A small image classifier, trained from scratch: num experts 4, 19000 steps.
Rows from expert 3 of block 5, named by matrix and row number. Rows with one number belong to one neuron. Each number is 500 + 50 x the weight over its row's rms, rounded and kept within 0 to 999. All counts start at 0. Numbers have three digits each. After the name is the row's rms in percent of the matrix's.
# up: expert up (model.blocks.5.mlp.up, 4x320x160), inputs 54-107
# down: expert down (model.blocks.5.mlp.down, 4x160x320, transposed), outputs 54-107
up.70 117:497572473495510647477531441458531530441553537566516517501550501398508461473508487487500515540489510530511510538456497553420471469479470499499485452501483563494582
up.71 121:533481465427508536591509498473545504426479605488472513561428526554512466454485500527539551568496605479545497627490509525434481392577569561537519437545540375507493
up.72 093:537425484579469469443454438421507526508530542544480473593506586510390507477490495537515434532491500499504489452584481514523496512506519477474435554506450527561506
up.73 118:521573506544494513617492509523511515442478453457412518546603526474451489471444475464457534564491543592569432520548550510482378501448459570502558453502441554549500
up.74 111:614484504566480450525470513505541486414544564499533549520486488462449447469506492453480643553503527459491477479586462590426427486430533462549480523550492530508536
up.75 092:476476412503498449526387476489585502454524653518556526499484536542474506426552361511466550557442531470488406549578470500447423486547564496565501499579567433449631
up.76 076:523444471514505432431491445460467496525543492556477501548508526490421511491461483484525424522478491486515498481545497503582542529506493499445420616500398491587519
up.77 104:592501481490491468473482485478467498473551535550575519465526517483509449524522521483554623455472499491488541469527426447444594480567601474478449454475533498402517
up.78 100:462646551453535617460511457443442479506512405479569498472535479495547553515487484546469482528486482559617480550410603548507519465510468526468581483433418543516504
up.79 108:592527451415501604519532460534507517467507507590495547506497508456493450496508511477614556524484491522484537587446409503485532377539547559407476445495530470430510
up.80 103:551430538527501466473541486475498493488535544580427475572484557415350440476482466523630491526439509552505483461575444462520476507521541483476447445532447511484514
up.81 103:621549498461490549540544446464462511475468493518505486540529469409509558521503494525515615536478489532515513471500454435473575445501581485461443452486549491439499
up.82 081:484430518521521381450513538488496474538534508572438509488422505494481482504483507482537428394505458450416512474549436489600531506464436455465364599525424494511512
up.83 066:507466483569526423460459529556552480483515663580623509461485500517496488456455430487540537426485483488502458551557439544478484498508542490552504486637576542419621
up.84 095:506594438450508554471384443443454517523518444490544501516590485490472530510436522500459446553481495432527537528530584553544486531534457523415509551439423582570485
up.85 116:482469539580644462543514560538463428493495471487497510423365449477510497481436464462532500412483488578486454528515480568535529518471540540451431532499454481427537
up.86 091:509500483541476479503399515501545520463486608578549467507528570498549466501529514534520526506509513490473520474465489499368463561538607507552546456515565491498516
up.87 095:592515475488532525516426441373470443461609457551595513443554530450553410514506482531513511530445514578532508475536527528492506509475501500464377564473445576453508
up.88 091:469583551528555558455457461569490492482474550486484479507446540435484539488551482510553506521475573482413465482473536535420369478528498536503502397544500548522491
up.89 099:547436501513540491594481471474570372408542546555512592422413456542470499365464482525535599462485509500474477560585413564479444454444506491516489519586504467598573
up.90 103:517513596560488605465529502415460485474514451496510482536527511492500565487469497559515517555475530476617485492569593515464531437468453581475547435466397507592487
up.91 095:474609520539541580540483485535490497444484477507490524510494451495457587450470489497479575499486534617547489547466490566438428423427439500476526453520488505506499
up.92 101:585485519552539459417478465427465493513700495482596571469487582512465434488457453528562463489427496520543455479512463591532527512504534508437487586497489511500521
up.93 101:517425489550496441459413512528518513500492579485505467558460565492459568490555501494626506447484496539375508443533438497484511533561566486505464418560510457492473
up.94 116:561441610582470517480547452456471508465481512515448473556550538463439527485553454559511553538446529528609477455575561450465554452482527513491519466480493500511515
up.95 095:613425444471534415540481486516476484478569540512496592487446511500427418492486479454549584447418577480456502512569385489520495496489508470488413523547498472567516
up.96 100:603418418444509539543475566452535416283614551477538561577481506510482454457472442407499555496477570445465413569490468501459526482583519555531385439551444504481578
up.97 106:536453580525535500439410406519518512510518505407578583445517534474474479462479384519472484439442532580575401482458594497517386504491546572526506545518507545537512
up.98 114:587585463448489598619494515589498515468469482514478503551502419532458516478462546427470604526518507512515553603476447466474548408529495520382457472479509442474464
up.99 101:495462570503519530495661539546464533523452472440397456524468385489518552511492503408471547458507502495485480493497520415485558470494454499519499447524624509398481
up.100 101:475636554447543589453514466476435487502499423455596486482499482477546535520510485560459481528491492584610475566388599539494505462510523532485583516433461519510504
up.101 098:469433431498540487476467500481591429461597656505591612453508532521492443425512444467488528481501515430482449553539525538454446488568498563572513504630544511429666
up.102 076:477527505545515422449451574534552484476534655545602465497526488494507439482407462506492548431494499529527465514557468517444482497537571476559558482597574554373608
up.103 104:487369471500486401504504514453539470505513538544431509505390501547420506471491498497536440486509506444475502493571463505546509488432399454518435549537382476603517
up.104 087:577468507526483509445498452470519469484546612541537584430546490465518459495496503488552618428476497477484518457615489508433473487477539481492491415540534547442511
up.105 080:539387512534516426554494460470576451480510581536558499467417492535474555439508406510509566497487484515467401535555428608501500476438540446565500529611539509477617
up.106 098:487518376438578520505461452476491497499520490454583621422493460465450487482411466530529488464451519575545482530502500525504466464497508514482530505536446531488477
up.107 110:571450541569481525552538414447479514468513526550427491539534561372415520460511460568533494593436547517577472467560535491489464458476453501484500484496451505564512
up.108 103:513512423410500566496475523509511491482533548476542535565454552547498512479499508548567523543486552476564511693436491542443552376565507566466497438485518350481492
up.109 098:462653536448541614460497459444442482508511414470577494491513468509548536509496487563465473527484483565624478569413592572509503462499471507472580497434423536503510
up.110 114:569471427501514494597516456489481462484505504559432579454485517469480463522571515452528598511480505490417534454551404435498510499468491476469333472502453522538479
up.111 086:469424521531522385453522531478484461545534495559422530485444502479487479503468507488517431406505464429446515470544447477606530520448402454466368612507416506523517
up.112 092:509526471425536604428447409473491506503537492452657565456525530479483474490483473596512467515427551536580479501475548506475429490523499518508526518492463523540469
up.113 101:475649548473534613451497438434443471509509401500563503473551473509535543508467485547466480532480476545633493536423602538517516463492453509464576496422404553520509
up.114 086:537493444516524505534457597483523454400557475437497570525588470409488456481519484370466564491505521521502454526463557516434480531506499581527516465517455525441542
up.115 096:494468519532512570454482443579514460496471619501455489489443508503551546499535518456473563528508551481416509474593559510392336513465511516533480440540544498503469
up.116 110:559455580564509429479412495463477431493500457448540503415423471561440497474368507540510510502470534523587484493622529573555483457434452487448509540492407482571478
up.117 092:462383410467539589589550487509518482447503556456489622463498492510553454505578448498510566510477548458394449551495521431455449508456545581537502415574554495539490
up.118 108:434522502492517497481592538549539503487455485534464464508451420589520547468490474444449496505537470580484444545516494495489424466436510548632522472560565499467549
up.119 088:509527530483492598458425462535578508420508644549560496487525559463482460491439524460499531519516555495457525489503537576343340515536531508538505487553523548517517
up.120 118:532431455458568472456466527488548409437623623472549658441497507463471454478485494419517528416512511483480494533469520487425490511579506555545512478579508493416683
up.121 094:592409509535501432473424448509461515523518493478521487539420582512424557498514500519557474520459500484435503460565478501555495515498551500448461570514491451572469
up.122 097:518569528502549509463424478448478501511614498455559533411523609519525487502422457526492460456449505532476455482518558626513426505516498516461427576495528592443506
up.123 104:656455520475544466522401493500500445490537546474524596460451554517483433516529494496505645451475523444417509492603478450482426481497556459515397526520540524513499
up.124 103:555406440445520510534462510413543435473600587442558581557490474540427500460562457459536562474478541455410444560540490576497517487569555481534390486594485492479535
up.125 117:464505519466596535558558621501489362511570500472465499504380478560457508428501436450474496524371551467544447537494507445515539478499427488533504512605453429465549
up.126 078:500459459496523417452508490524464512523531494572490474538469491476458526490501495455559445443487476572430509495489475505575526544534589519425451598519441452489502
up.127 101:455599512383561605490555524493452454502500408434549487445514455553530563511458493521495491500508490608591478567418592497480529435533472525528560461468464451497496
up.128 089:499432444457494405501505473492477476505526488509513491512455480548414480496434482497495450531496515459508503503561484473588539505484433481483436591505392480636510
up.129 103:652453514549465451501340458483502489501503527507587499458550566470460445512502510549510546486484529428472532464632456513506530513502558450469437553494512554543481
up.130 121:562486489573491488575566446578466485487469478578448538401436498457531456522591508476510672536473526546431527478508398453498427513423518489453444529491462506559466
up.131 117:539429458448567479454473524494551410432622618475551662437501515465483447485489497418522531414507513494485497520473515478427485498584503556551515481579506497424685
up.132 087:511663453443487623565475562533480567474457461488533472554556466467531534533474539454415519536523498523504534540406567480438460488512510537435572449432503573515469
up.133 109:494520576453502572434504468466477511515494492422630515469489526567460527510441497578506536525471565500596480501590592504500447356441469540493567466481469554552467
up.134 099:571453476518496448467456463506530506480548637552557560497498494522475506489538413501501571513468488427500469474591411503462557510514524452553522493571545504498608
up.135 082:461481449518529469483463585578590516458463605540542484553492526545525482491554499500461534490513493495464489526445425454401473545528612522572497495557598460480557
up.136 076:488530536572472513495450478546540507445457621565471467509478528477540503492469526478499570576510531510444532463591537549359301501424524501508504406538502523519480
up.137 119:511422514506599448594502534490477436497519454485460489419408448480486480499477460449493529431495496574462440509509447503536523540461541470534457546519441517451549
up.138 111:501495423444519522530508581499545448445568492431500573503588425413493442500535505367465531446521497525449490537438522480454501546514486558524493480522485522401565
up.139 099:456644522405532629477492472459446487517498428437591486493499495542557517521506489575465470521491492543611476575412599548482493447508507514493588494431479512468493
up.140 107:453429401449530488559568474575484505506513486528503536423436413525463546488539471426617501476479497503417498516392385489537558558534483521489476515579494407551519
up.141 087:510523544520493593471416439567558488447508638555542497487502553459496465494459524489500553528515561497463536477547508562360345517493531508514478476539527517524497
up.142 082:476515442503570589521515433577549472474513573455582617483494469524504479481499440531496517418444560511508464528476442518451459482521580494522492490616537492549459
up.143 098:490628498523533546537443515467499469412509506555493506537499520525457521446436507519481564500479580576563507536507471569428444428473466469468489471503470535522507
up.144 105:585452467525519489495526426456538460478594586561471615479498491479464502479538469485563566479484501513464497486537451555427495532475553433519447471570458495513607
up.145 098:488529520578505461536488573549532529460461565515518500566503485460584539482569479541497552495486499455497483543470432487431495502458581498543506478507560438514543
up.146 086:458471462543550398492460595501583445456557625518595501487514482522506448457448461480496541407505506554500444544488475552443498523535557466571539489603542493368675
up.147 090:632398454444547477436478481489540420457569639496574613478483500508472499494525496450589588448491510459462506487569517478431464489578580538533462470588543508435559
up.148 094:642437488465536471454456518469531441462600618483555569522479495512469489479488488477564612446484509441475491508567500504446495439568549486524452462564543509431584
up.149 088:546522503454487457487407539524493489506484619515612504513504462550506482503468473509459591433468489454512496519624423475505534452522552439540520520533587511407508
up.150 102:481475542492597456520494519519428452538498466535446475477447478415544484515464477494511460402473492623501487515468528502552496541481593496457459605491472528384499
up.151 094:565503532496565516563450483492551405425570557537501622422450502499509500399416464531531651458462473457478484553576460580451440370480497462512479501584504457527574
up.152 116:657528475482504583547511496614523479454506463556514489519487420472431484485391527350525570487506500538451542540439448471472511462525473537387470490529523516542492
up.153 115:501553444401561554537462589558506438488508437425525576476494430498511477514525520411443511450514509555487511615404542462480492485508438568475581491482468503488490
up.154 090:528488436522526508562450596470530444407553487458472573542590481391486474472511483378477548506504524507494454533483563508433470527515513586519508449509471509434542
up.155 110:599529452448545542565456498442487449473575471514542602501498563503490485507567477526519522493448522438457498510456387497469563474498522489483378550491448514506527
up.156 095:562414684629461486468531433462449501475471499487481489525521529469453562474526456565509607505443520535604465454604588481472496435460546513483542471485481517524493
up.157 109:484563510541530471459448489505477531517601537538467499466515616485491472489430465517560475497446489509415488483605494590525384524539545511456441526525521559434510
up.158 098:465602528508538579474414454552516483476495534498527491517495542445477505479515489507504509523486589467436488498426550561413373506543485546492511437520494534541486
up.159 099:585435438463496447452472532553484514499540522535531512575446501470462462507572494433610547418479485550425500484485368438537553501546569542472399478550530498437510
up.160 115:538496443463507514558500520478546484413495595528469536542449526548470487443442511500556575578500581465566510645534502540436475392564529576512514450530515365518512
up.161 096:499580528528460477496379541498533516470473574568567445495526540542549487495471505553485544504499506481511515485522488549395461509486552472554588476510563506484509
up.162 115:458506505398567506568549534545419484552440483476428455521435386440534518517509496380492506507473510533406512523496559428542437502421498502505432520540566512363477
up.163 081:477535538558637478484537568518487407479528535481502547460406443516517553378490436445566525398406532500513487557491484541518554466578498486479479472567559414418556
up.164 094:514434482448507505549512567517545450457566564530424472619496522555431513435541439376503543475424548468479458516549442482484512552541505463520419442657512406455575
up.165 105:472550434532485603483564483466474534438484462518473505504524483466444541494566463522537526565477511535533476489467492468396576463471436613504553340466462509518514
up.166 103:532471470451535481467485581551570397424597577491547627447526471442500426499516508414517554382524503521451514518485490508403457504534508537551504476585512516405627
up.167 102:572482577545495464564472563478534431417552478551571468493439538528500461467552469523540586472479507601520453518498437553468476471453580512525529508520452494441551
up.168 097:476609485471583542543575497480516475471492508555430474531457426426541584459539467494575485517482512604493474603427486611451528379502460505522490495521563437447562
up.169 113:486591481467546644549514497542505455501545546552504548449511482455537485474530505474564511450489487496446520563414422542469531498511531491487429483538562474437547
up.170 119:531516462412470577529518536446509559437504571495488508573492552466478512500545496560582543562479552452529503556518517469411510362554483562518466382482482472503521
up.171 114:626477515561509491463431476521475512506529486532524447577580523457419507499487480491513491474458497559461498448597518503530504557567636501448425533505512560474493
up.172 106:512494492487488596503548513498479524509450477482390449528502421493488560489447485373467563547504510486469486512615520467484468480422426496544484403549540542483479
up.173 089:506664472447484601579494595525480566471451458478514452572560458474538542524484542454413533534532496551489527528423569476431451481511524524441581436440525564502465
up.174 121:605461520486507467490514525540482446466587465468565518464471496430454404516371469511496511490495507485526469503585542461565500470510470590512413508511424553504527
up.175 082:488431535521523392444516541488495465547536504579436511480425502491478487499478504482546430388513464444423512476543440500599536507455420458455367602521421497517515
up.176 082:489427443502545390522500548510565480476474570491586478437396476558497533453521389505525548468496486578467386564496400576495549482469557464571543517598578442432649
up.177 091:502475461533489474507416515524559517460466618570541462521518579506535476515534509520537517514512503492450524475465486476365459562552630527559507450530579463521509
up.178 090:468440408521535455489466491485587437453592645521604576477498492526473486436487435483490552498495513429484434546561473527450489486539489513575497497632557501430671
up.179 106:487432428477483435508544522507527474455543515555492516480483477533434443477403484447524472510504514496507497487573457459549506489494422523540448486536395525607552
up.180 103:611444491542489499453497448456494530508548514566453468648525502433358480480507483522556481486472491523522494475545434482537535523570589483447399492511500534455510
up.181 100:521554531558445495495398510469529529475469550549569464502551563509539490499500501552519536509498518449521508448512493544412512524486549483527588459503553529506491
up.182 099:556490448477499446599531531445535497433490584530449457611442457515483509419494476481494586540467553481459459552551445529467478433489523452507500487548564417443549
down.70 118:526477473501499433482474495505552440510515610497498532496555537513485516449526538455504470442511515489472556513509437466505593455574490519533449449536626507439564
down.71 126:552450418455514475572415645523603456397512491531551502483534494499507423467496457421468522507499576529424426514456452508418490567548568587549521478536522516462623
down.72 085:472557496470413567465551619589527610507486515439460496487536468477395529511480496429587573411550495518449497489509550509495396576523489493485574434551528527399487
down.73 119:419530431517495492537491532475405525562436446429518411560425525535492533566506480512445454577480485417485459544513556462530554495455562584502452533409565497434411
down.74 120:439480425508462447544543439357472578525495492499423420584439526542457577479486490563500403581514494526518428527458527513476539427469474464602508546428432474532483
down.75 107:499425604462532481487507443541471526547463495483495544431569551456531519542454461517567505448470508464472502492439596521536458541495550552555541560475441544660401
down.76 071:538475535451499530506532527537556468463453526450521539442579449565446475465538458439502597479416571580496450520479580505487422547510543542487561399517628495506515
down.77 105:481536448527568465497522456505446541530432471530445462426571458450516489529513508397460443551464491565429566451526444547513548613460495426461537546539483582473464
down.78 093:561426458566517423436473480482496433440527546523520497539498523467399507442558426480485448546508517585420441425561491468478536499507591575550398470596564513440541
down.79 112:525506477466524481470428536525548478450463497485558423490552474567498513454469509371413503510491523561516476566497514526482511566596532590495553443521583542412573
down.80 114:478505423505405526432460503594548565517453591494482487508475579527353528459476549447563511455550526361443535484508449504479446533595486529487475491571505483486491
down.81 100:511570483483580531418491472508473458424506452528574445449525479502456456502529436399482453523452535616516489461477453544489600548538531509515510536541479583465547
down.82 079:523488512438464520489454526532557532465457471469581447476571450566464546470452507419485531489465512599561462544470571546494458575567556588454626424480630528484511
down.83 055:473469609467513459548503507496422547524451538409442447556506519478496552501521450605543479482493543484560495527477560519521441463460524463596546551517433447567413
down.84 094:516340578552511453522514488496518466504478592502388539499523523436471481435567474472484550467530558529419452440579549418517453541484582548483393465589566468444472
down.85 116:434435569530419481473497445441529534495545590500485566502524570495494492443560467595516532518446668512550464500473556456446488468523480540514485487443477459530550
down.86 087:440600522555517491426584518558488525512549592527426569484479574396501507490508464578548468479497597461535511554489507548477509476524397441526457540476361471510520
down.87 102:523476515574558509458537354535443485517513526565477599385510538396543416514534500571547549556453534487472540520534472548528455400385445490443386517562438529545540
down.88 069:445559461481485458617490632509499464500551545495508484507455482658484566469432481554497531453440530451499459597438491516479528443597481486530486510500571360410547
down.89 115:479547535601531492547557501502463503498455500476429500609426451448389534459493437525507507532424550475524431496382478503478570456506501477499444471487495457482411
down.90 105:498545518464451407463436515535495585536413529541500488466480595410475528542512552470518504420585411499470581521551498487544473528499574542468499550440565569415514
down.91 099:522527522593418505487498508568460433546459495526526446545512453578421628505513548463472478462508494496529539503472484543486546515532549538437498451479583496399466
down.92 102:608504506526552487478510432603479431466449533549498546436450458501495420474527504480522600519452522510466521555530428559517438451433520468421373504612549505547445
down.93 089:470593491538432562462512508580483568503508506534483482489514484395488515497389514483507496468480548396618534562427556551514492487555469523464519532473457552498443
down.94 146:498551476476498414534437601503557518485426542526441419552425547486494543488490586442450528503603432472456542569563507531447459527512525447492502511472554455429517
down.95 090:540591527602506495389491438561457543467518501532590556462506535524380442457393475490517457525425545461628490487443400591519504530545533562509526540537455603576543
down.96 110:532502606450563491512584492564474479553506528544433563430591491463602462510491465479521577427440462495496540482502461425540463548472529423482543563556514551553561
down.97 099:524496360483519431529498501512534525458473549635481516474550495455531437487519472427457515509463495520391516431445405436495515574528581503520509542533585546527580
down.98 114:539423527493473490445419526460519430443496440553550459547471554437577469557559485505436494610562485471489437483507536553463438534451616590526529500475478492554486
down.99 091:513611404424465569491463548527550545437493493560594448553539519493565519532563490421470506582501485494414493486509455488475534515575519553550553488451542514543550
down.100 095:531429446542478446392478492489508441442529560530524492536504546482400498433576449491502432544513527550441468434559492490472550499510574578552431461605544512440544
down.101 099:517444612477464477490531483568413555567412486378513452489513488477484570539476557535559517454527475497527550512429566443546538502461524527469529523439503497520322
down.102 068:467477585450507455543544447485400572567496561414460498502525556496529550522534432605548468474443533488552500513451527493545426488455473426565563544497457481564423
down.103 096:478547494390478573449464531493516550472516437469559452456583455509480526513423481413499479498514448609537493470497599522492435619559497538490629465529525545463532
down.104 080:427555398463518500589538466449487496532488550484432496460530467509560527509538527493519447513435553526440576470481472503453594504545414430501479522493562491425456
down.105 085:408447608499470446479431489502454484552449519464430461513518556463535559486511449619508443446441592457579467480488599501536460505500510470596490594477445407559434
down.106 070:553540456529509440541431494516559533421551601557439504460571507446523481463393509472504512476455546542549487527464482563435472563605576430471526499530503496502602
down.107 135:476454547566466429470408547547555537516424544560464488478434615505478537479488582484555537409589401443469566520578495491538447532525505493452471527472489490467531
down.108 094:525469450471467506473466593474589454421540542559521474522533546440462464425559541420497471537554519483399468495518482555438496544544572593552498343530518502427575
down.109 093:551431452566525418433479470479495434454523556552511499530493536453418510441564428484492445541507513572423456441559488469487550487505583575545393459582558519439542
down.110 104:491535535523474499466495422523420498535551440484508514486502483476509505528453564450515440485487519440542595515433532513546543555584421528421476504415419482480433
down.111 084:525480513434477526503459512521542519465454467476579436485585448578481539470468499407474521505454501606547462538474557534496467580565567587463611415487640524481512
down.112 103:554537493473531460497405418503452488524503526620541535439497544464490485450425520570538460467433484458557514578471459586558542533531513422352482530488510589504534
down.113 093:571417471574531407449461476474496445441521552525516496535490526459393492428558414472472458542499518591426430428573472468498519503502589551542392459602568519439545
down.114 061:483515434565436444548530489402428512491495473467479418531422525627383584483454518535471512550518485494536412519521510462410576492455540546489427464465490467412433
down.115 086:573538517430475526597498533403579409436622537508530563486503516531543467458433506556515562472426593408516469534503526488447584398568435474585419560460538461504592
down.116 116:453465469465530480505581438595409569541470468470531596440484516437494458510588483479481519508498461521480514537428471445557491545450478580417518583472467571537510
down.117 100:508434524520545493594535510516501443487461461490456540502478411575497493476504441480485552486412523462479449575464501515493445487445507469423547491554472490542493
down.118 106:571411504478429432502343562451584492434609506509566529480483584507484454446457488547510516487489593478496459396510488491453541489522457506581479574484469482546575
down.119 082:478553487477468435589586596448527430506603583473453538513444518562481531408452564580554504440457582458547500486469472472420607407513434447545454525480499390431531
down.120 124:476507501518462527576544456455407524549428484429441414542442470478500525525508601541493497540566493452478552513501581395454527468398487485424462511431534465426350
down.121 088:483496524453417563492542512581504574514534479402469559455580473522375523475444482456564561419477505527538454510478593499548411530580450543464536475533488499476458
down.122 087:542542495536499497523499425555430507491429573575433538459569518421515431463484527517472595501455604450474569515516507464449470471504512505398396537472598549499431
down.123 097:429571572546468504532518473480414504547500457498419510579456537471478540492377497580518447526470552472615481559440572509467440446546482487483522536393381470547451
down.124 105:462518537507476470528515488470484479563547546523404604445534569527531490433458513557568506433483544472518535476416480479460469470476418411489520565502463464526484
down.125 161:565570486495603513480521493519462458426429387556572435497496431477529499612548485434433478544441475519507544476500448444502579520504527524482467473505578530493515
down.126 074:528468544487441527515509509523579493489481536415531554450565489568429526466475483480512621454425602509529455514464605521471454504533495580486564395459612503509498
down.127 092:536459413545403429473444552460531473436535495543542461565485544539369527428507479499455427556556522528452462416565504443455527506501526569570452547499524495451536
down.128 078:511460559438530542471498511512516462478483448454556510433621473584502501498515449416478550501450450620508444463527594507555381612482529534487603432550542553508549
down.129 096:443497507461481531525583533518484570511463466440377463527480473421452529525466452482505505520506500586533449596508615497493420482503485483533491491481439464451496
down.130 120:533493571582491496454526412491360367529544408488503495517475472528559523547515542544467528596453513476566543514473586511546493439449451553418484486420432463537372
down.131 122:481499500511457534581545457453411525540428489429441422541444464471497514531511605533495504539573493454467563515507577399452529470396483482421462501436532472426348
down.132 077:523458543546467417414432525512504449496537612531466516522417607473475514437508521603556506506523522419482481458605461511516463427457485469532395545585498443528463
down.133 122:475526425481498428489445444499456565516477504637505506465466579366536451546536551516507385553518468501463557539447467532512476592502550568447508547448523582508508
down.134 101:464562606443502482485541506502452554530478570481425452501549539471522508528480464558505440500452569479548503558533555540491487467495482411609520564475443493532470
down.135 077:528573528489509494499524539583502522498546588475484577442536580391459459475517514530525525450528606446528527473497485485468529526509437464505465592490449493444498
down.136 071:500562542478433527568577518450553463460586544497508545493473558506511493461469495595557545480407641400549461526440529470436599389555414500580433518433500417540543
down.137 111:421484554609431536469442446437500448497532441547525525511523552553530567475508501617470515520434543422582484484519560501520555497500413551490467477401421481554552
down.138 109:472517485571478460553515428461419513541454493451435418524398493556423574476494574553477482551568486473525474513514528465439504467401488477421448509475496448444395
down.139 094:529465456562504417401472477464504451461535572581510492541495565456404522419547441519512417542511502576454463462562495510488543481520568563548396471562540519464546
down.140 105:519446440464522493553483451434486461539535480455526574460435542617536494527409453541480484540401530456567407560479542547491496435521464533530484606442572490576520
down.141 080:484568496481450457590581569437520450478601585490453530527464504507485527406463527585546519462431610460567489493451502472410589389524436463562454524484514384420558
down.142 082:582521492503546491554450547547544493400490564583463520515495475441529443477446455463506554516405572455501480560409507530407495503576636486456537485534495498511570
down.143 113:480563476553471557465523492554458478553455507440496487540546447561396603508527531437448487475503534499530541567459509543457553504570466505430533436481552521402435
down.144 110:385557511553482500537519496442521463579507549484416560494536478497538528497497539552517400463508547477512551526502579526476533482511383406551449542440421402473488
down.145 083:465529474498484518491558511551532502516537605489444601421562554423470452516551460517541521445480632457472528419494471464447516554520433459525461515569463491460512
down.146 089:449465581494483484505508453541399537582450517387453477471464538499465544513512493609530466485514517460518500503478594462538428514419482498507539534513442476510342
down.147 093:484507467514439534585526474418486477527477529529417511509450488468556498539467626551564508528559487445456629488488563494379537437452442446443457524411453456479373
down.148 096:465529491516475504584532476453492478541461542543377549478452495454551491507460577558571511540503520460425592512445539535394499450474425446457473513466444450512389
down.149 080:468554588433518474524515478482433587522500611465452449497562573469489538497472427522542452478422573493539494516455517536497483483560515420604546522496479508491460
down.150 093:504502569521429528499490424448519507491467538467490496518585512500466531489567486550465602524411638508555493483510566464421565452534498587511487401421610495481498
down.151 103:498547535612636517538498526485506456461513520488469547573371467442426510451457425560532515535398552468565403543338555527466568441514505519499472487515476473428481
down.152 124:551450515486499575444476536525524444438496435531561494468542529449613440611515459437429558582549479477433519430533536458434383586466551614535572475527513552559528
down.153 116:501499493569426452522439526507475484496468522502484419521463496517449552459482552485470491509549484450460496405598460472468502520434540511435428500529602499384446
down.154 061:460527451550433429519496500406437504493518474464482432523424550610390570480444480551480516534497506490532386527525533515414584502486539552553426466465506447379459
down.155 139:546433503474506541471464464534529524467497471547530551378572568445522435573563486482533534532520474509407545499580427539531425525459513517491472504551432626582578
down.156 108:491567492465501432549455604500541510483421528503450429531427514455498514511509594427432525473596444470488553594504504542452486546497521426467519521448561486409499
down.157 108:502532520526432542485482491615504548500416562483506532483543527553502512482461539508495618459543574457497546542516561517475367466526514588431493474454584515499417
down.158 087:464532489481483444598553638524511442499536552491476485540412457619455580435448511560505527448458540457508458619474486504468524403554481488532484493528569371410504
down.159 087:513589512509420531466485516573548536479504481492574500428552477504415512485351481447513530411474554457535476524410545575490484533618497549490555465487530550462522
down.160 120:534470419455471469561419629491568460414500475507557485487532518501474447472496471436463489530539577533448426494451486500397501552554554600539531458509518498442586
down.161 092:425577538523516480457611525513488520519554594504426554488493571408504509482505393584564470471441600450520456538488525523515497454575410448583459524479363446511540
down.162 124:491558464521445551536525554488492527456398443485519422571516472572532565541597516450430518590562433489535540460525428453502493478434451508517579408483566451489446
down.163 089:480554497459444494444576376476409558557537528453489506472526524429473486536457558529544427529532451496487549442478541502518527517508425439440413510458429575527412
down.164 106:567511518517572469409478443569468521453486466540629499449511458484421494460544451441553453468429542541516490480482369524522528557553571558477478504577550521508577
down.165 116:446465570474455474389455516517506565558455546439483481446577587512518570527501467515513496420570432503483517544594597470496456531531547555577529454486581548453540
down.166 112:493494491496457523573560408411410516526470495430445430542431464525473531519522600546493487550589467466497539493519561390446518446384471464439459495454508470458389
down.167 107:429477497580541464465536373525489447581491477554458524432421509511559514536529482568579421506460524534474508490433470597535491522487448481463492545558400478582482
down.168 084:535363466461394483397493535439549527425544494496599495497523548654387504473573436497541454532519536557468464460526495459492492527511551599570553430553469512534596
down.169 106:512499489507435455462446563491574562467557564485565537527601539564419473422431525448446468456520598473524503517483511544487550504598464549523511526466523542451587
down.170 113:506431489459485471448398509530532520476492570503495528393590647456517479501476485468511580440555492512365522489582520479499421587559539557549499482544594588454598
down.171 104:526441548507378508514538569573601569492521545455428598442503517493393461468472523515563653408520614477465518502510568434466420439487470494519455466522483440468508
down.172 101:479505448423471529552485515420550508494550511472557522480517517585641504542581482490472466498514488487473500522500531481507507455479463557627548518420589473480572
down.173 080:527476541541465415432440521517505459503535590529491519520404612496484522448516521605561529501508520397483469462587449512521476408458476468540403569561491433545457
down.174 112:537474518483456574396504482474502531451496446570581485532570513536508462513533477486459560600462487498559494426555456476535474493459544494515522485542418558594576
down.175 079:526483507431473522499457520530550533467453471466583451471571447564468539471458506409480530494465519597556463550464563543491470571573561592453614426481643529481512
down.176 092:452408615550426443444411449511433503564453483475453477486499570469471547513489453656517456479470549466552480474561600540554428523475507493552503604458402456566379
down.177 087:456603528546490500422553512599488542516539581539441579476500581382502498490513496569544475477510597465556539557481490549470510494510415451507472551471378487524514
down.178 101:513451631475475473496504475566422544561421507418475484477517523464520549535441533568579505450492515474553548522425598483530486497470522513479531553444471484571318
down.179 095:500502531430475611432418525450564473454551499474598546414586561522531430516467499476464533533525536506508509433500605567436410571499489524529554480553485574527550
down.180 097:484561463463415547484554592595548586483491561457474550466470518528322509452451485505607599432511546460446485489513485450453410459542488466514520432578497476432533
down.181 093:410580494517540471473604544516477515513528569512387541518454546411473514487481402565548485477449580445518456571512528513512470454570395443564429531504363429484533
down.182 103:490410544533540437520530463497447465537525441414509494513468467579421473428427408524459470458415545527512362512480495490586500526455552521502515554519483529540504